config.yaml
model: "image classifier"
dataset: "retinal OCT scans (Kermany 2017)"
train_examples: 49215
image_size: 32
crop_scale_min: 1
horizontal_flip: true
color_jitter: 0.2
targets: ["finding"]
num_classes: 4
arch: "xception"
norm: "batchnorm"
activation: "relu"
depths: [2, 4, 4]
kernel_size: 3
stem: "deep"
widths: [160, 320, 640]
loss: "cross_entropy"
head_dropout: 0.2
init: "torch_default"
residual_init: "scaled_by_depth"
optimizer: "adamw"
lr: 0.0042
beta1: 0.9
beta2: 0.999
eps: 1e-08
adaptive_grad_clip: 0.05
ema_decay: 0.995
sam_rho: 0.1
steps: 10600
batch_size: 256
epochs: 55.1
lr_schedule: "cosine"
final_lr_fraction: 0.01
warmup_steps: 2120
weight_decay: 0.06
Rows from block 5 of a small image classifier, named by matrix and row number. Rows with one number belong to one channel. Each number is 500 + 25 x the weight over its row's rms, rounded and kept within 0 to 999. All counts start at 0. Numbers have three digits each. After the name is the row's rms in percent of the matrix's.
Before each channel's rows are labels from the 100 images, of 14848, where the channel reaches its highest value: "responds to" is what is common among them. Only what is clearly more common there than usual is listed. The data: retinal OCT scans (Kermany 2017). In brackets: how many of the 100, against the usual share in percent.
# convs1: first pointwise conv (model.blocks.5.convs.1.weight, 320x320x1x1), inputs 160-319
# convs3: second pointwise conv (model.blocks.5.convs.3.weight, 320x320x1x1, transposed), outputs 160-319

responds to: finding: diabetic macular edema (92 vs 11.7)
convs1.96 089:487476505492504522508479540499540502522472539492484499528460524552542486485512521468506463505494522543471536457498486519485476500480504511509484490495477476533511521504517489457507491492495502458513487495492467525473475530528509517494503494471514469437474488493501486455484543428479485514528510525483540515482541510511547492525518490490486523521455551474533533525503495480481525501478482478501534475490534502496472521499510502494508504479482503507473498460475477492516538478468501
convs3.96 093:478503488458510500520539491531477515480506519475536502493487490475527492503485474461497539491527500496496485491491475464484503444506490476473503524516476511502479459487554513469482508442477506471486513472507504503475480477452490476512481509496458487511511504507531507505497520432507454485501503481492473522540456486471489491499504503456534511509499464478494524516474491546575483519492485479541529498461546478566443497473467513450499513482521513468487498514465490490486495471492474

responds to: finding: diabetic macular edema (33 vs 11.7)
convs1.289 096:564478465491473488494515525490462567504540520508493436511472517497512500498529497494530497471529544527522472509487478544511505467536513489513546492453535520518480488466489500519513463467516517445508530491479511528485518512497511519480505521500484483474494517493499526498500495531516538508464463512502515522519508511507521523541519504503508517508427498488511519513496489491486502521477472490502472521515488439486527484522491430471487476500472490490510480510516516468503481495510508
convs3.289 087:554466523542513502468493510503542514499475471493534510508485512487476469509523478498520457506514445507521473509516527519539485516494564482493494439483525461456493475539497496571463494474519557455513506496457514461485493527494505495492489467514507497488478487509492512491523475504487502565497458474483465503510494505511493509512513449521491487508483498506454519523511518497494449504512504525488505489518521543510460522470501514530510497478489495526493502550469558504501541509461496

responds to: finding: drusen (49 vs 7.4)
convs1.81 100:472499516454530495480534479466513484479540496508576514484517489498445506499494453516488500503547493495491490506507516485511487521468487507538492492498480489494493520548491489503518465513513469425492530489489525445533489487457509510493506512543534547489521509508508494500474569516472431483499511486504489484458471525500523512482530523496502496505469539493466511501472513449508496515495510538511534490455448481528494510528514502504520499513468515514480485473483495477497495494505503
convs3.81 085:484489436493495477470504486495488532511473502509488482494513428524479479504477493543500448493511459509486497489465470417486502479495536469521500504484446490460460490481495474484505504512458490475491510502438505502533531500511490540479477461487520513493509502514476509468546474489462523529518498495493537546515478508502520513491481454466507500508484470478490497464502505473486504498513500512502472488498495468499472474485470510493503501530506512509481507514510461521512470457492537

responds to: finding: drusen (39 vs 7.4)
convs1.28 110:490514555511517498489532503460474486544545465507498527513525476549488509504549436502495514466500521488462484489532499544517529510484507490476538478554514473572517497506489493479528509517494520500529529489500507477541470514501514500516501519538445512525512513485494512483493511514482501464464502508475501472477514493463532438531548501499481491532477491493480522508479507504508495520494497524488506493553442501464524583496523496548541518497474495454518501518539464503464492499479457
convs3.28 116:502521499476473508550544522515502548516531499509551492518517437480538488514504541482512482504476470515490454506465503551479498455510518496497496523489506464491499486512526547502509492546500485499498506528498513457467503455498512474522469511477470495498482499534536508513450530484492480492478479473529489515523524493480491515508495512540493570477481552502467495503502488512525464481500454509478501474497522459505500495462497497466490506489533505564510480508500532525492470501501526

responds to: finding: choroidal neovascularization (91 vs 29.3)
convs1.29 117:491514461503479526463457492502449523517480476497471469520483525499519497494516459496575507503520477515495526472542478485491512517474500523499500498534492505457553477531486526475494477514486497450444526509469492515495491470473488520481494499519505530503502490527536534479527431479486494473463477475474522512508518536497496473543489498518514505508520496472523463520500524482460508540512509496553494504487486498515512512515495456526508536477482499523485527510507511505489475511443503
convs3.29 119:484509505552487488530515490515552485503543469463502476496491528497485465500507470484542498523501504478489473510454506532446503469483482552492513549519473511448517472487490493475492491479491530497490514450514503463498516464506520484503489472498476481513504503478442474471473515490516512484491482477481491494499496499477496500506520521508488522498520467488498503516496501514475494458492434492526513502508514500493493476492561520513511535484499512439521489496414487496480501528424505

responds to: finding: diabetic macular edema (65 vs 11.7)
convs1.99 107:506517493461489501521538457499478520509488471509504457493460506526460524496500504471494545488515508482470467471500529469537520511496519489473465490542547506479536494498490516499489503506496493442442453491487499528484450548448496477504524488517498550523530528518464522559538457531486496477467493443475526485563458543491515531459472501526536504501565473536463496509511507551513509500545517506503500518534516472507485530495503493490451535500486501496479521471566526486494508533482469
convs3.99 090:484497486511475516465498503553508516475504477503501497489462457451480487502484463510494475517474529523504512499451534520529502510500530512475483476495524485426522479523497484442472510463509507520479499471519500493499483457469525457470540476497493513507467520493457482459499494452491515545478496443527527498501533503482492520527496512479487479497502472510506533490489505508457477474523462487503514486524474525507499516523497469433519484468496504516481499506549544491467502505472474

responds to: finding: normal (99 vs 51.6)
convs1.154 095:430481472519531531499486550492506505451479498486534510497521540548465496547495535514530470515531538490510514538484503488476465507480496486520486459491491493453492504484533509517484480527478423496526500489493491454487540469515496512461475500503530476495484485507528454471499508548526508455495503538490482456535478406491499507489494471490472504473497492515470485509481506464501498543480484482509483503477529502508526503519505500494511476480473491524481488508525507508506510533501497
convs3.154 109:525477460477499479512516463465466505548489503491534488496498455514514498497469480481511508486479448484485487476463426459476520453499496458494483471503478507492495422487494516483496497491515481465495474484450521476467526440515518539484478498452497461479519503478549506490460535483502516469473499510498500510505480505494520531485519504526497506474456494503514476396480483470537474476519478466484493487447527490549511524475469494473497484511532490554473489462472470528483535489483519

responds to: finding: normal (95 vs 51.6)
convs1.273 073:487507491488543509475534530453484490532506502495513518498517509515530494462434489485467455507457561494525471518486527509475481499482486506515487518501473485490483490526479480538537500496463490541529499498491463508516489477490509488527497494504508476491459513515508502477509466492481529514484514507522486470472469458507499545530516486458515495455483503543487478432461522501483463475506482454492491498495494539494523489499507480484500451498475476538486516457464474508501514489503480
convs3.273 071:455529436499492488515509525522497457487527491512495527474485557487493518505518514529500502518495547443509493528530520502500501530503478535511513543509529490497479552496504507512530521479494495527500491513525481504528459534456484482529527516570483529491509495503463511476544477475502488531504511451529482473510505509487530491508496479503554450550492500513514497572514488509472494486448535548474519490544497511479500484488535579564496522486494510486492486508496541491469494505538453

responds to: finding: choroidal neovascularization (95 vs 29.3)
convs1.252 106:505498491493547493505498539508498477471457505474499514488505501481513495448514503536460528553444509526488483488485525495474482526478521471492530490506538483512505510487473488520495483537482537447524497494494490528495513469496516512493505503504476480502470502505466449484448519522541480481513510541480502476496470486464535512510526489530536529506487529487490545512499509531482476460530505487455499516490497514542460519501482544521523532539515512492486523468469504478537482486521490
convs3.252 104:486535497497508488477485501472519447506462516505478519500482507496430539504479521515484473514505532507464472553505477529563518515497541485479509478481523508555523494430471480532481492522493485538488467496441508500518488492472514447466508510518572492515501476489454447480472510508494525480500505488482507496461477517535517523472541512556468469479491499509464496456487515486475536509504500515515493482505494491486502458485526501515510467482468528524516496502520507488485504484473503

responds to: finding: diabetic macular edema (81 vs 11.7)
convs1.117 119:496495478497551462518498497500505477534538468493515514485492481528485506486519557510482505486549488472521497510504520481484508514473523547475467496534494499457486510402511503525504496452468491539525495474529515504502500503514513523529498516444514478464486534519480491492487439511452524504485491493488511529509443523504443450462543509493472517489504458494489500500509479463543486494463529521497486536506525507508512493480483460490481525499495480480510490486484507492467522546529521
convs3.117 122:514489496513503496533453503546495474499571507504474496496500518500546541503529503513524527505471415486496505429480518457490489505489509469501514497515520463471497481477514511494496512530504560507524492483521507500489488495485527488540516490465511491501489514497512489503483517482465454526492492489507493546493464482493477501540532548513474524497462544513513531445532491507490495494543462498502524488508489499490505534524503561465496508536531481453493500496479488492517488547485498

responds to: finding: normal (100 vs 51.6)
convs1.88 098:483490486503561527510482416463471492518483523515539502515556514517539482510520452513505450483485509513470555502530510534536503515487481519505479514524491478558505494489450511518500481505490471487576510506482491505517443510498503485500469480514550480506490490491483501486525570494564518500508507507510477514464469496502516488513506477475525520502518491511510521488458482465505529451515480520475520479503522492507486476466514482486504458499474510476500472497508500499535524526470531
convs3.88 102:479579517491523486472506515546503486455533472488545503472462538522470500484463517531485525516503517492490513525500536535507499509499482547485486527517511501523514485480536551540480493508500420506480498494526475504511464493473492416497527501464505502517488507494460509490512456541496507510509507516497470499525511517474487551506507479524505477529544507510502475500493516526526514520480532489517526467505518510497483514478524556472517480467522534485479501509483516471459506460469402

responds to: finding: normal (100 vs 51.6)
convs1.126 103:495511519477539510520491505493482484471481471472476502484496513492479491501444482495511471438513555490507546490492511498457502491461495517480520505457484540497489518471506512515527474503501514468539508485499529479470553538509507543478457487559515499465500504529498526515492480584528510491492509478504517443499504529491495513475497480535499483482504536478492481488474490472464526546530481495486561507484509449494493496482520497460522478486554495492526497496497485503492541475496503
convs3.126 110:481525499507543467485507485493532479486488510499493537482487538501490564494509480488495482503499522486522467520555565547532499553508479497489521476496504498543489543499480465540500531496531527515496497525526498549506469561503481487504478492542512543513526501466476497500508467555510467517540478489480484448482473490498525526492515454505502492491523486497503500540528487494514511503535552522508481498516499530485486484506551521543494488485487515568505506479490533490480472486507479

responds to: finding: diabetic macular edema (97 vs 11.7)
convs1.115 096:523522490515505489528495497510522454526509437539529524481520483492494537497502514527486523482469465488514446522497510519517484469484509453445479514475481452565526489492514507511461496489517466543507501510479519439513490481500526498516481509498492514498513501502489506481465458485506527510481453489511533463500492493515504503520498495482528487491464440510490519448495494548502503485490492514503450473481460538518486484502505526485488500484501515493530533599532480503503497543476502
convs3.115 105:488504518484462543484481492565543501493528499533522491537501511520490479486511455493511530505510479489516482450476461513504469484507516477503509448510486507488488468480551495483491485513525520475497503440543478432491487497525496503548540520474516508504508502513497516501481463481460497489485455525575529490536545490457491526466478484511513493485492558481512539476539469464456519475505464511492517507527505499507521558524504506459496508482504491476520501536469512511540468480486497

responds to: finding: normal (97 vs 51.6)
convs1.241 115:436474518486557489517490513482460473523474528500520520510503507517538488462546506509534478485465510507471494512524502507528510480481493493507490486516502508493464493453461507528504496511478444452527533495463545520521477495525470501502484506536516477499461502486457471422531544500502503536494479513500506512503522500487505483488486491448483501528543522498473530509487503486567535507495509458437497448465499520473503507479518460523505486486507547466460506488488471500471474529509508
convs3.241 115:530462514556504530518488510487491442533517532541485493536571508473539483518515505487517477491468508491534509516517503505504487504501500530505528502481523472490500482501451460476514550506511509511518486489466513437475526491510513560521496481511477517488493499519505530458483525478533471506496473486500573519467520502505525503501501534501496499473520484518508495512514506493490512459541487508519494548516488508503499447498525466519489554524489474508502497478474515515560480501529570

responds to: finding: diabetic macular edema (52 vs 11.7)
convs1.123 113:515494489503526527469479534500512503482487486546505502505490498517514508518537522548524523513490494519523476493498503494485479507486528481561559496495509444539531499500519520510501499491452498577488496484450483477513471459482493492505516495525520506464515488487522503497518475453500509475483497547513486533534503456478514511512536535528440501545440463490484488530511514474528477490495499527528410492496514475486574503479520495486520511454486523464510500496506525484463477511482525
convs3.123 094:525531490550477503538489485495548502485502486519518493504474509534479473498490501524521497507472443474504514516463498516473496496502494513522518520514523480476505453486520565508475520513488506478494512494537514462449511505467521515497526516508487476498459518509509483432537514422469466517505440471482534485499516495488484488498487508478508514442469509505470495518490479470492529506518439476479506494496521495508524513547500555510504476486517492532490494501447460468532523523454493

responds to: finding: diabetic macular edema (58 vs 11.7)
convs1.195 096:514488490517498520469471500491505562496507507519486526492470551504483508514515510473526513530458495465480504492506465502498498522483522529493518483497486495488501502535518470532559484506514514526444514522491495491530486533469500496528518502528486490508509526566533538512489460475499459523496497459538498468477603499540511511492506466514529476491553543520487498480503489458470525500506476510536467502528498505506448494500499521487484470494534521494424520525519514504515501486478495
convs3.195 099:510436497528496476490472537513552447525509533495501517523504507529512511514519489539509515507494440467509487506527493466465496478511488508521546484492521508528479484516503503510489520522505481492538499515500513517461505490481490560508547536510500522506500474521509456450512515445480482511495498453491506475484553488488494497507495520477525498499469581512522517457532520487480479490484521516489510531497546490486503482484520498463509550511546482485511489482503520496522492486520516

responds to: finding: diabetic macular edema (70 vs 11.7)
convs1.11 098:553514555522506499459492516509538554513496502497529485529505514529501492515520556511507528522523510501475485499497467442498565518501531490468486472499504505479496521538446480516484495526532492496563468492489507534522478433491504458530510489536506520464504511534510471512496463477478511507487483452497490506470530532495489490459534460506522508520496536485494520510513502496484477484520499525529467503496509490510492497499486498514502527504506473455495475543558505501515430461445462
convs3.11 081:546475538501494497502489486480535503516508518493520503503511472526500507485512511520503536503522422511501515491497477513456513479497482526511499496494498523509557470480492504521495496541517455538541491480479503483470536439532508519456546484472491467502529487515525458492504536474496492525497512537559481454475478474495497452505504550513522505485483494521527504453482485523497514502479454487563496498467532470515524449469513493468503469498511492524496513465491475478503500542543523

responds to: finding: normal (80 vs 51.6)
convs1.163 122:491554508521487501457487521503495544483513478499477516536479514512447490472470540501502487483498518498515495527516541507472520473489527531507520492532507487503527523514537504508478489511452528489538508483503498498495535489498483475475510498537495478459476543502547476528525479479508520511496508508519507440511492450522511468515466478505495485529480489522498485470515470490479471520510448463503458474503478504483533484510501461504468485438476467510565478503480494511528483482467510
convs3.163 122:518476504551474517467495511487465486525510479521476504516558470517517490502513515492525493501493458526538490461490507428469532471496499529511496472521492519461488480483444492485506530497506491499497534490477524464500545498517507546506501481531464514507520519450506451467492522460519487519463468469503569482492465523508491498503513525505472493494441488495519465431521507493456504491471485536465494508501473493490538489525510484509517494544522476489475512507464517546528466529472550

responds to: finding: diabetic macular edema (62 vs 11.7)
convs1.296 096:498506503469480489499497509523418556511512489482453526531490537550521476496527518484529506519488535474461511495514493524501503538491528533523494495512507511462501537434469489475521513504498543447481481475532571518503489536474513516474492504496491486518515518536497522512550504542483506490524499492479494520499485499475534504455517482493525473489517532485482523465506470475472500563490534502488491546479488491501462517508487512502504514521482502439486496489528506515483487492482501
convs3.296 092:492487459527471524546510535522497428480527507482480519538523471504513503507521504490506507496506494499485527552497452493490507481495486551494521462508501520482491492488493533451500515478507486492515476510568498528464500464461516506533567506516492524499504486488474478466481527480510505464491472474449551514487508496490494567496501517492483485476498465509495505464506488512462508494541502474506524518512489493479541448528546485499512531501515500519537497502488522486500492511469488

responds to: finding: diabetic macular edema (65 vs 11.7)
convs1.66 114:527474534474503495503514521478471550498500519517510472549474486506479509493488508495523499532490504507493504497468496505481509497500486514526495538523542522491508494578501517517535459522489533469512509478479513470526474503463513517476466490514504521510540547538505501511517515442515475506480498502485518476436502489486483477468541527515474522490516523478512500476506459461452501498490521533514491505482521483505438505496541531473484516499521496514465504486489484504488513481489513
convs3.66 110:512454557547490506485491518485506499520480510496479512548526519498496554515499484470509521515475488489541519495534522561488491472504497516489529479491502501562528496490508484544496495515527525514532489501518506479478519480549504496472570492523535517494486484554506546488518505464507487432475495537461495466477521488485496491499501553501502468488465538512489520546527496457492465471508497430521512525523514522500510478498541470507491528517509480554502509466473533483508562504481491

responds to: finding: diabetic macular edema (50 vs 11.7)
convs1.176 115:464524510502484504490532467492475476467499546522531514504493464497516489498500467480550468465514511488489481497514515526468561509511509508527554501515490506470476481467528521470490452503492470472436533513511551502497472510530489477523480496508514492523489490494507462492484459491507490516491522497501498473485530496538516519527488488523502509483545547462535517494494530506502515521504525509498482506497515496492479532519529502511476509519489516504514475487493496496496503570508505
convs3.176 117:480475589510515491443515496516515520524488532498468523502494489505494539516481561550503494529498492455525513477512554566497455521510521549511509500497503510514552530550460428489488525522529496531483517519468492495502509516540519469496520499529524524488497514541467552503521479499502464513513509516480487496496526479507523468494525502501485504517528435521512517519512524531476518496513500530536465507516526508487483467505551525527511517499480468515514495487489541496487517510481514

responds to: finding: normal (98 vs 51.6)
convs1.133 093:479521473501434498503477530478494505490521508496458513485478492497516499509436523488538467493525541494506554473480510540473502487504485500457500521492522525475484509459506494523484457500511544450471510511489497515488543541472474515500484503506458489479475494491496481522523445520474525498483514515505546474522523493510521485478495478515473464505478461511516458499475506502449527518492478500482501448492517481511497492497501534477490469477503486544566488464497463516506528508492536
convs3.133 104:548482526487487505510485515480467500546503496509500494500523474492497482505527486482498479497460476502499507498474479438481505476503479513516494501495502488438499476504521518480519495502451517484486505451473520461467560487539516528511465495505465480498476503480504489530488523444475509485496481494485551504501496504504502473498500518503484502501473505491494489511514497510459520473479469498497478496474476485534512473483466480479496531552515482496519493504473468487515502524478537

responds to: finding: diabetic macular edema (97 vs 11.7)
convs1.303 109:473529503511518501463515461486461504501485613523483486490519483489571512499481495495513483507535468516510457516520503495469545491506522515511496538504507486512475516527519503494511486490509467487480509533483476521553472520493506471523494502491514489538476546518492496484523481512473430513471511490522491506510530480520487499520473502487515490465535546495519491533492564498545507534516537500485483483475522521488467497531506462509469492472511513461472495506479519505471467553504514
convs3.303 111:481481505495482488411517532482528538494482506485466521500460484525451516498496540559492508503540499488501492522545532506506473541504519534496487515505479506540521525500484465525501528461515470536473507511479493529533508531520499462473512473508521484509517496529462544509510474481488512525504554520466472484483522510521509482469514490504513454533534431516509502519484526538471509509505519494531474474480518514468508494503498503532500528503489535494495485485532505468480520520500461

responds to: finding: drusen (39 vs 7.4)
convs1.185 089:471496460487464507459540525493468495497523536511471488510454485460462492481479529533471483492530533487524531527507499501461437519493455480502505539485501518490489527525524456518532495521478502478500461487474528522495514516525495470507501506517468530487498510498610516514527532488516572515509532551533523496488510507519472499483511442499465497482451509505526522477487471522518501532492462499499547485517472484498509484482484524504498468488495480568534496479495500513482481514469489
convs3.185 095:513480528511488467454484451447448534515492469473488489505505480506482493500502560496516477483523508527498510518471484467506528486517531486504469459503471509529513474467501490504515492489502492479479506489455515461503550461580522495429507473498524475496512508474500515511499493519457541518506494560481530499484478494517502510485497482507469526486490495497520484525486502484494504512498475477508480520490506454527507507527496490490499490495495486497485507503472483526516495545501526

responds to: finding: choroidal neovascularization (100 vs 29.3)
convs1.198 100:531470492520463479552449509513532498514449531540519497492519488510540481503526522503559512538501489497522468480483506501485498480517475515515494498467460515469479513480428494506501442480511502536521495494498551505496489516466515528488483489521478508533476453529550517507534500534523481516481499477470506528459448494524472460473456505485528510463498533499489444512483479483485472474463514489542476481462508490515467523477471494460517481510524527475525526497477513507530494510473505
convs3.198 103:478509530414465539489521500509452495492494470518491512503490498517510546489485536508445492502502535487471493467553495539472478531508518476504474513487476517515481499510497505475525471535465504503503490520483484460480539481516500488491520518535525495485477516545505527513499464487494506540500501571540518484538499511467491513469491527469482519528496528509495481524494514481454496468479508523497515489514487468488501528476482496471498468506492468505525500501464535487512543490519504

responds to: finding: drusen (70 vs 7.4)
convs1.188 140:538499518524488491503511487452495538545465524473528475527497495492469493559523528501503517536506527487458500483509507501521521553478514486493497518523531523520532506509480491511528521544458508476517490512490539467519476517451513470489487489562477519480536486498477480520543508530511496532486502506513477472464494511540499507494522507517493509495504497481510545486485467439498467443514520470504450481552527451507486517470498493515514531470532484539509509520489487496503507468511492
convs3.188 142:505498553509504519533496490496497474522497511488507513533538549498493523502508470459514536502481493486543468533543499578490501498494480520482523503497513507535514481516494530544480491508552505517542495497536493488476513484492513494502589505505529477511516490539532523469477510453510482466453480542485497462487541490486475479494499576523490523492457536502495534524503484498507490460511515463512512507505494496503509512522530510472492488495479462530510490450431508470512574519512506

responds to: finding: diabetic macular edema (95 vs 11.7)
convs1.141 091:485477480508434482518504525512466488478473525509530518510487511515507500500522500480562503476485476500490502493494492478475510457507487479515520486481509509489500525546517502473549483513511515428475530493524536509545485423493507479488499494475527468483482509544522503431510497504533470488532502479542478474442549499519508524506513473539526485510540560464511484498498480460515520506507499511510495490444489496503472524516510476479492528499497501464465495462482506490517485427542488
convs3.141 082:486504513507519494475483519479516497510501531498467524524525516506515544508505518496518485493484488484511472525511503517503526485500469526501509518499507515528489514523441481510523516549549491512521505500470496514498506524530517509494573482503509521522498477480500481472483498508511525449506506525451498477463553511501516550523528523521500476509510472536515514499518511501472491481493505475533486521512526521458539422486522447496485517502510487555512499460581529504508528512519505

responds to: finding: drusen (28 vs 7.4)
convs1.253 085:466519524495486477479524532476445475485498528500510491491497532500453493513484437477541503559503492477513473469495505499525489510502515499515515476461487506599469473486522482473501511538544482495440505513516522499524478480480482510474466504508493496533527508507506498503507577496547475503501490512523503473488539508510507498430465507498459498500464507486532490442507517445553497517479485476481521491499426485514479525506504487518488460536520494508509492451469521474530491477553521
convs3.253 082:487515450537526486511505473498517511506496513489527473448489498518500457509468488492503519498479442461493516550478482449503494474506523509509479486494511489465500530531449499490508479471473475499473489488518495528501483474462498511467446488499519473480518500472491444478512485486536548517523511479543520474475546488474513516507502483464520483518535481493512469530478490496508537493559474549530474503478481492498492540467513481480495465452516495519445502496513451487508527511477485

responds to: finding: choroidal neovascularization (99 vs 29.3)
convs1.129 084:478509481505516490461487535504451532494521499506490540499518519489481501490536541479493487521528523486475540500460490494513519494515533513498519496485526498479477503515467471513492523546476506496483533497484508516502469450522454514510458520528523472484526528474488486493504422530503501529500484489513487483478509511508442459511478496496535516509514513497517467543503500466458486488498516475514473505465511479524554494532505480518499483460499471491502483469468496516520470503505519
convs3.129 075:470502525544506526464497519513500447487472479487476493503535486490502427494512545490542505501470479504463467481514525484422504495487455525511494462508489494454500496517512511518508506501499524513492508480490502452489519502497511500500457497535523514497467496503485479487495477542492540530486471446522529508528517515464507465517513504503487465496468463487487508467499501519498492476488494513505486486503511487490517521472515513523523528532502464500470502538445487503495478545511505

responds to: finding: choroidal neovascularization (100 vs 29.3)
convs1.267 088:441512477476539502501541497503498537524463518505482494478510483517553503495467519504491515489479524494518474487514481499483493492482485524501506494502476513489476511482516509552508517492454471471503468508520432543494520481500510482522500506525526453498517488506489503497476508525484515517457484496483514448485543492449502475443474484496482508522491497536508476489519494562499521500508520511477555490475504484533535518502478456505513504475492486470514472521516493516478470503467508
convs3.267 115:494527507500495488491485563494498519512476499506500501458495539566487514491438517504480496483532555520498510522508484480526501488519537487509482484497470502498526549506503503485507495510473494503532531532544493514533485527533478488442499478489528504482517490532505546532521486506510532522529525492530506484530504531529514505497466512507521487529525497505504503540462502506460529532502488507479493500474502480494522546519504502521500478525455540474529518503520477483522492541539498

responds to: finding: diabetic macular edema (60 vs 11.7)
convs1.201 117:559497567553513526598495501527481520478506531500508531495490506470559528535497527475545509477521531497511501498522495477526532482522503501469486478520498529522531481535507534522498470496513504514507498509484520506506533476541522513514534483493481558464457532524445514494530445484490436532512515506528509515494546524531526517536496451485539484544522493485492484550509482507530502524529499471527517522502505522504530469516495510512509511487499494478492501507493512487467489490526495
convs3.201 129:487486550475506514475543509531474480477468492508432475496489509476490516499483500512485458482486501486491505439537530543513477543501494486496482478479516495489485507523477491545500487526492535499503498532512512531517505523509489509484498522516526545473460493570499545480506506516498476503515478553468490470466543500505542511482482505517483492539465569506498505464494490491453466493508542497523481505557478529460542485486482501494478512503513492507529490488514483480545495491511522

responds to: finding: diabetic macular edema (94 vs 11.7)
convs1.61 117:489523503527490518490482485494553504515514474470502506486462474530449511525489552496490522504538542499521467515491487449498539498522525532548458512513498488513479527486525507541468505466513504533530514518502529480545503544509482528517459498507484505487485505478504496489510484573527538500490491488532534522514432494515510531522477524485472502487496451481483502496488506498483550404479490476472500456498527521524490478491539498482489492437517544524535512505479539543468530473487540
convs3.61 132:531537500481470488487524542436490498501447504468467527484510489484499471500486462504508481494505485487481534568458499475490510432488485494504532502490505494475512496462479499447514484447483476495508481468500494510461501483479497525470554479510512440509465518511518441497469520466491496494486508479502536530503449490496501478511515484485511478518518437505478458558488488511496482505444457503507502479484500486500486490476475518491492498504488510519482489496472458497466518495487486

responds to: finding: diabetic macular edema (100 vs 11.7)
convs1.14 097:449492454548518487499541488487495508485503551503505480509549505506531505506522549492543483513507475500491507491516503507453512486500486476519525485489517508512472510536523462476535482510494494468498489517510507488483528483500527488451508507500481436517460502498522494431492478519514434501515506461495480489451525473555505492469492478498520499490528532500512488500474514431529512523510523510502438511474468505509503563508508441499492492460552471440497500458510548522490513539553500
convs3.14 093:511479530477517514545507455509467509512515496503559472491542457503539499486492493495504519495476528511499472475474444468523470500506544468507502476489497510468498516468544497474498483492504503455494519485551499479494517461498493496506433524470454477492501497498518473529486525492501496525504478491541499517534455484501471487499480512496483540481513546476482501491479485490533508484500488522476528497476494511547482501446448553484506442477499489478503506519458490516515501430493528

responds to: finding: diabetic macular edema (47 vs 11.7)
convs1.311 085:482507434536505534464521491510490528471465536501495566496486478540513519497523525511534492506484531513491521493500528492484518459490535513502495534493485508470502483550506483460519457521516528482508491492521523508483481481480530481524508500502506500493495464552507491482539486482554477484477500455493508492500465533530541489467517511477511477497466557500503500499476514515508509478514490519471541523521515532495526518491557455489500471482490500527458498516528488470490466493490503
convs3.311 080:554496545486494491512529483465507524505476508485519491482535473491555526524527463488510497482552499516492494493490487503589495491499516487489499524481513515519491476550504449494482482466452570454482468532489502503524513472508494481471504515455487461492508501500488530519470480552490453520468533535552441482546462506524514463497481511511521520477514513480508512549478475482481486498511482504516502484477458510545448533533501501451505548495465510446505502530474434523503521450496537

responds to: finding: normal (99 vs 51.6)
convs1.297 082:509481461460552486490489479467531493491458503492526505532519523496477507513496561482516454520493528526505492512509507545472499498504524515535508481482480502508489466525489517529483484504532456435498556499467516466491556493497490499484490503490527456482507506530513480463479514519495487498500521498495491439462527472497543481456479496487469515515461522491495484502477474484473527472495492500487528491461509435510494497523490510515488473511506477542477514517491502507545533555523509
convs3.297 080:472514519483506473520494495532562464471489528489501503493443513483495525512492555523505515514503472465526512475518574544511498540497515536470470510496486505535480524502488504493476515491520475507509499506524483515492447512496491447515539504485521527508521498508498555521505534507503474512507511522486456489516549499479495493503487522490461486503576488494538515528478502519493494512517522525498531499517527494469485504538494552502505525435482491471489501507519526456486519464505429

responds to: finding: normal (99 vs 51.6)
convs1.148 091:499527519512450483484489508470464509513566466482460504499467482503468488498435489492563486455497529501497496501514505525476533459514508513463487527518474526521494530485500497524491495488469532489481500494518527525511490532489502506516484495501447514471484521519541503527549488500477511505493521536501534496515545482503527520504506459506506482532509491495497506515473482545471483503507497514493465470502509519459523476502486495491504482500518505528552492493496481492478498468504514
convs3.148 086:452515504511523497506510484523526497465506510482501500497468474511498547503501528492480547513512505463489496475487517568527503511503509512486501494505490489582519518519503525528482491505554475498493491527493485502510446509456491449502530503484572533500512490533526524494516480552488517516503528495493437498504507491479488511489480488492497480512509495509505526494507510495545448523542539510496509506532550504488468549500550497497512505450516523507473507507525538479490484495491465

responds to: finding: drusen (88 vs 7.4)
convs1.78 100:509510466483487509496525520515500451465508550474518504510489502381467496489475515571477499530529478498515512481512464484458475535502501529503498480511498513530495550521523463525490516523492506470467488495434509472510502481533488512488480519520508529517509531517530497533522520438541549533515519502535481462555512475513490517505526476527490484526456486483487497460481472561545499516473452502472508519511483476490518486490487531493496501488488485547511480513477503518478460458500479
convs3.78 115:483479479516451454469461487480477502483505466472465484486459466505460484510495583512497446484519521527487491512434505457505516495518525498514482457502466482489503500460539492507525502487480499476469501487478504481516506471524493479457489497496497506490487515464467507503508462518458513560489496527491517506500469501497486505485492455499484518482505505491489490531487494495474520514464470499476483508500497458492476504573509528519506493464481506469487505507512481503474486565497494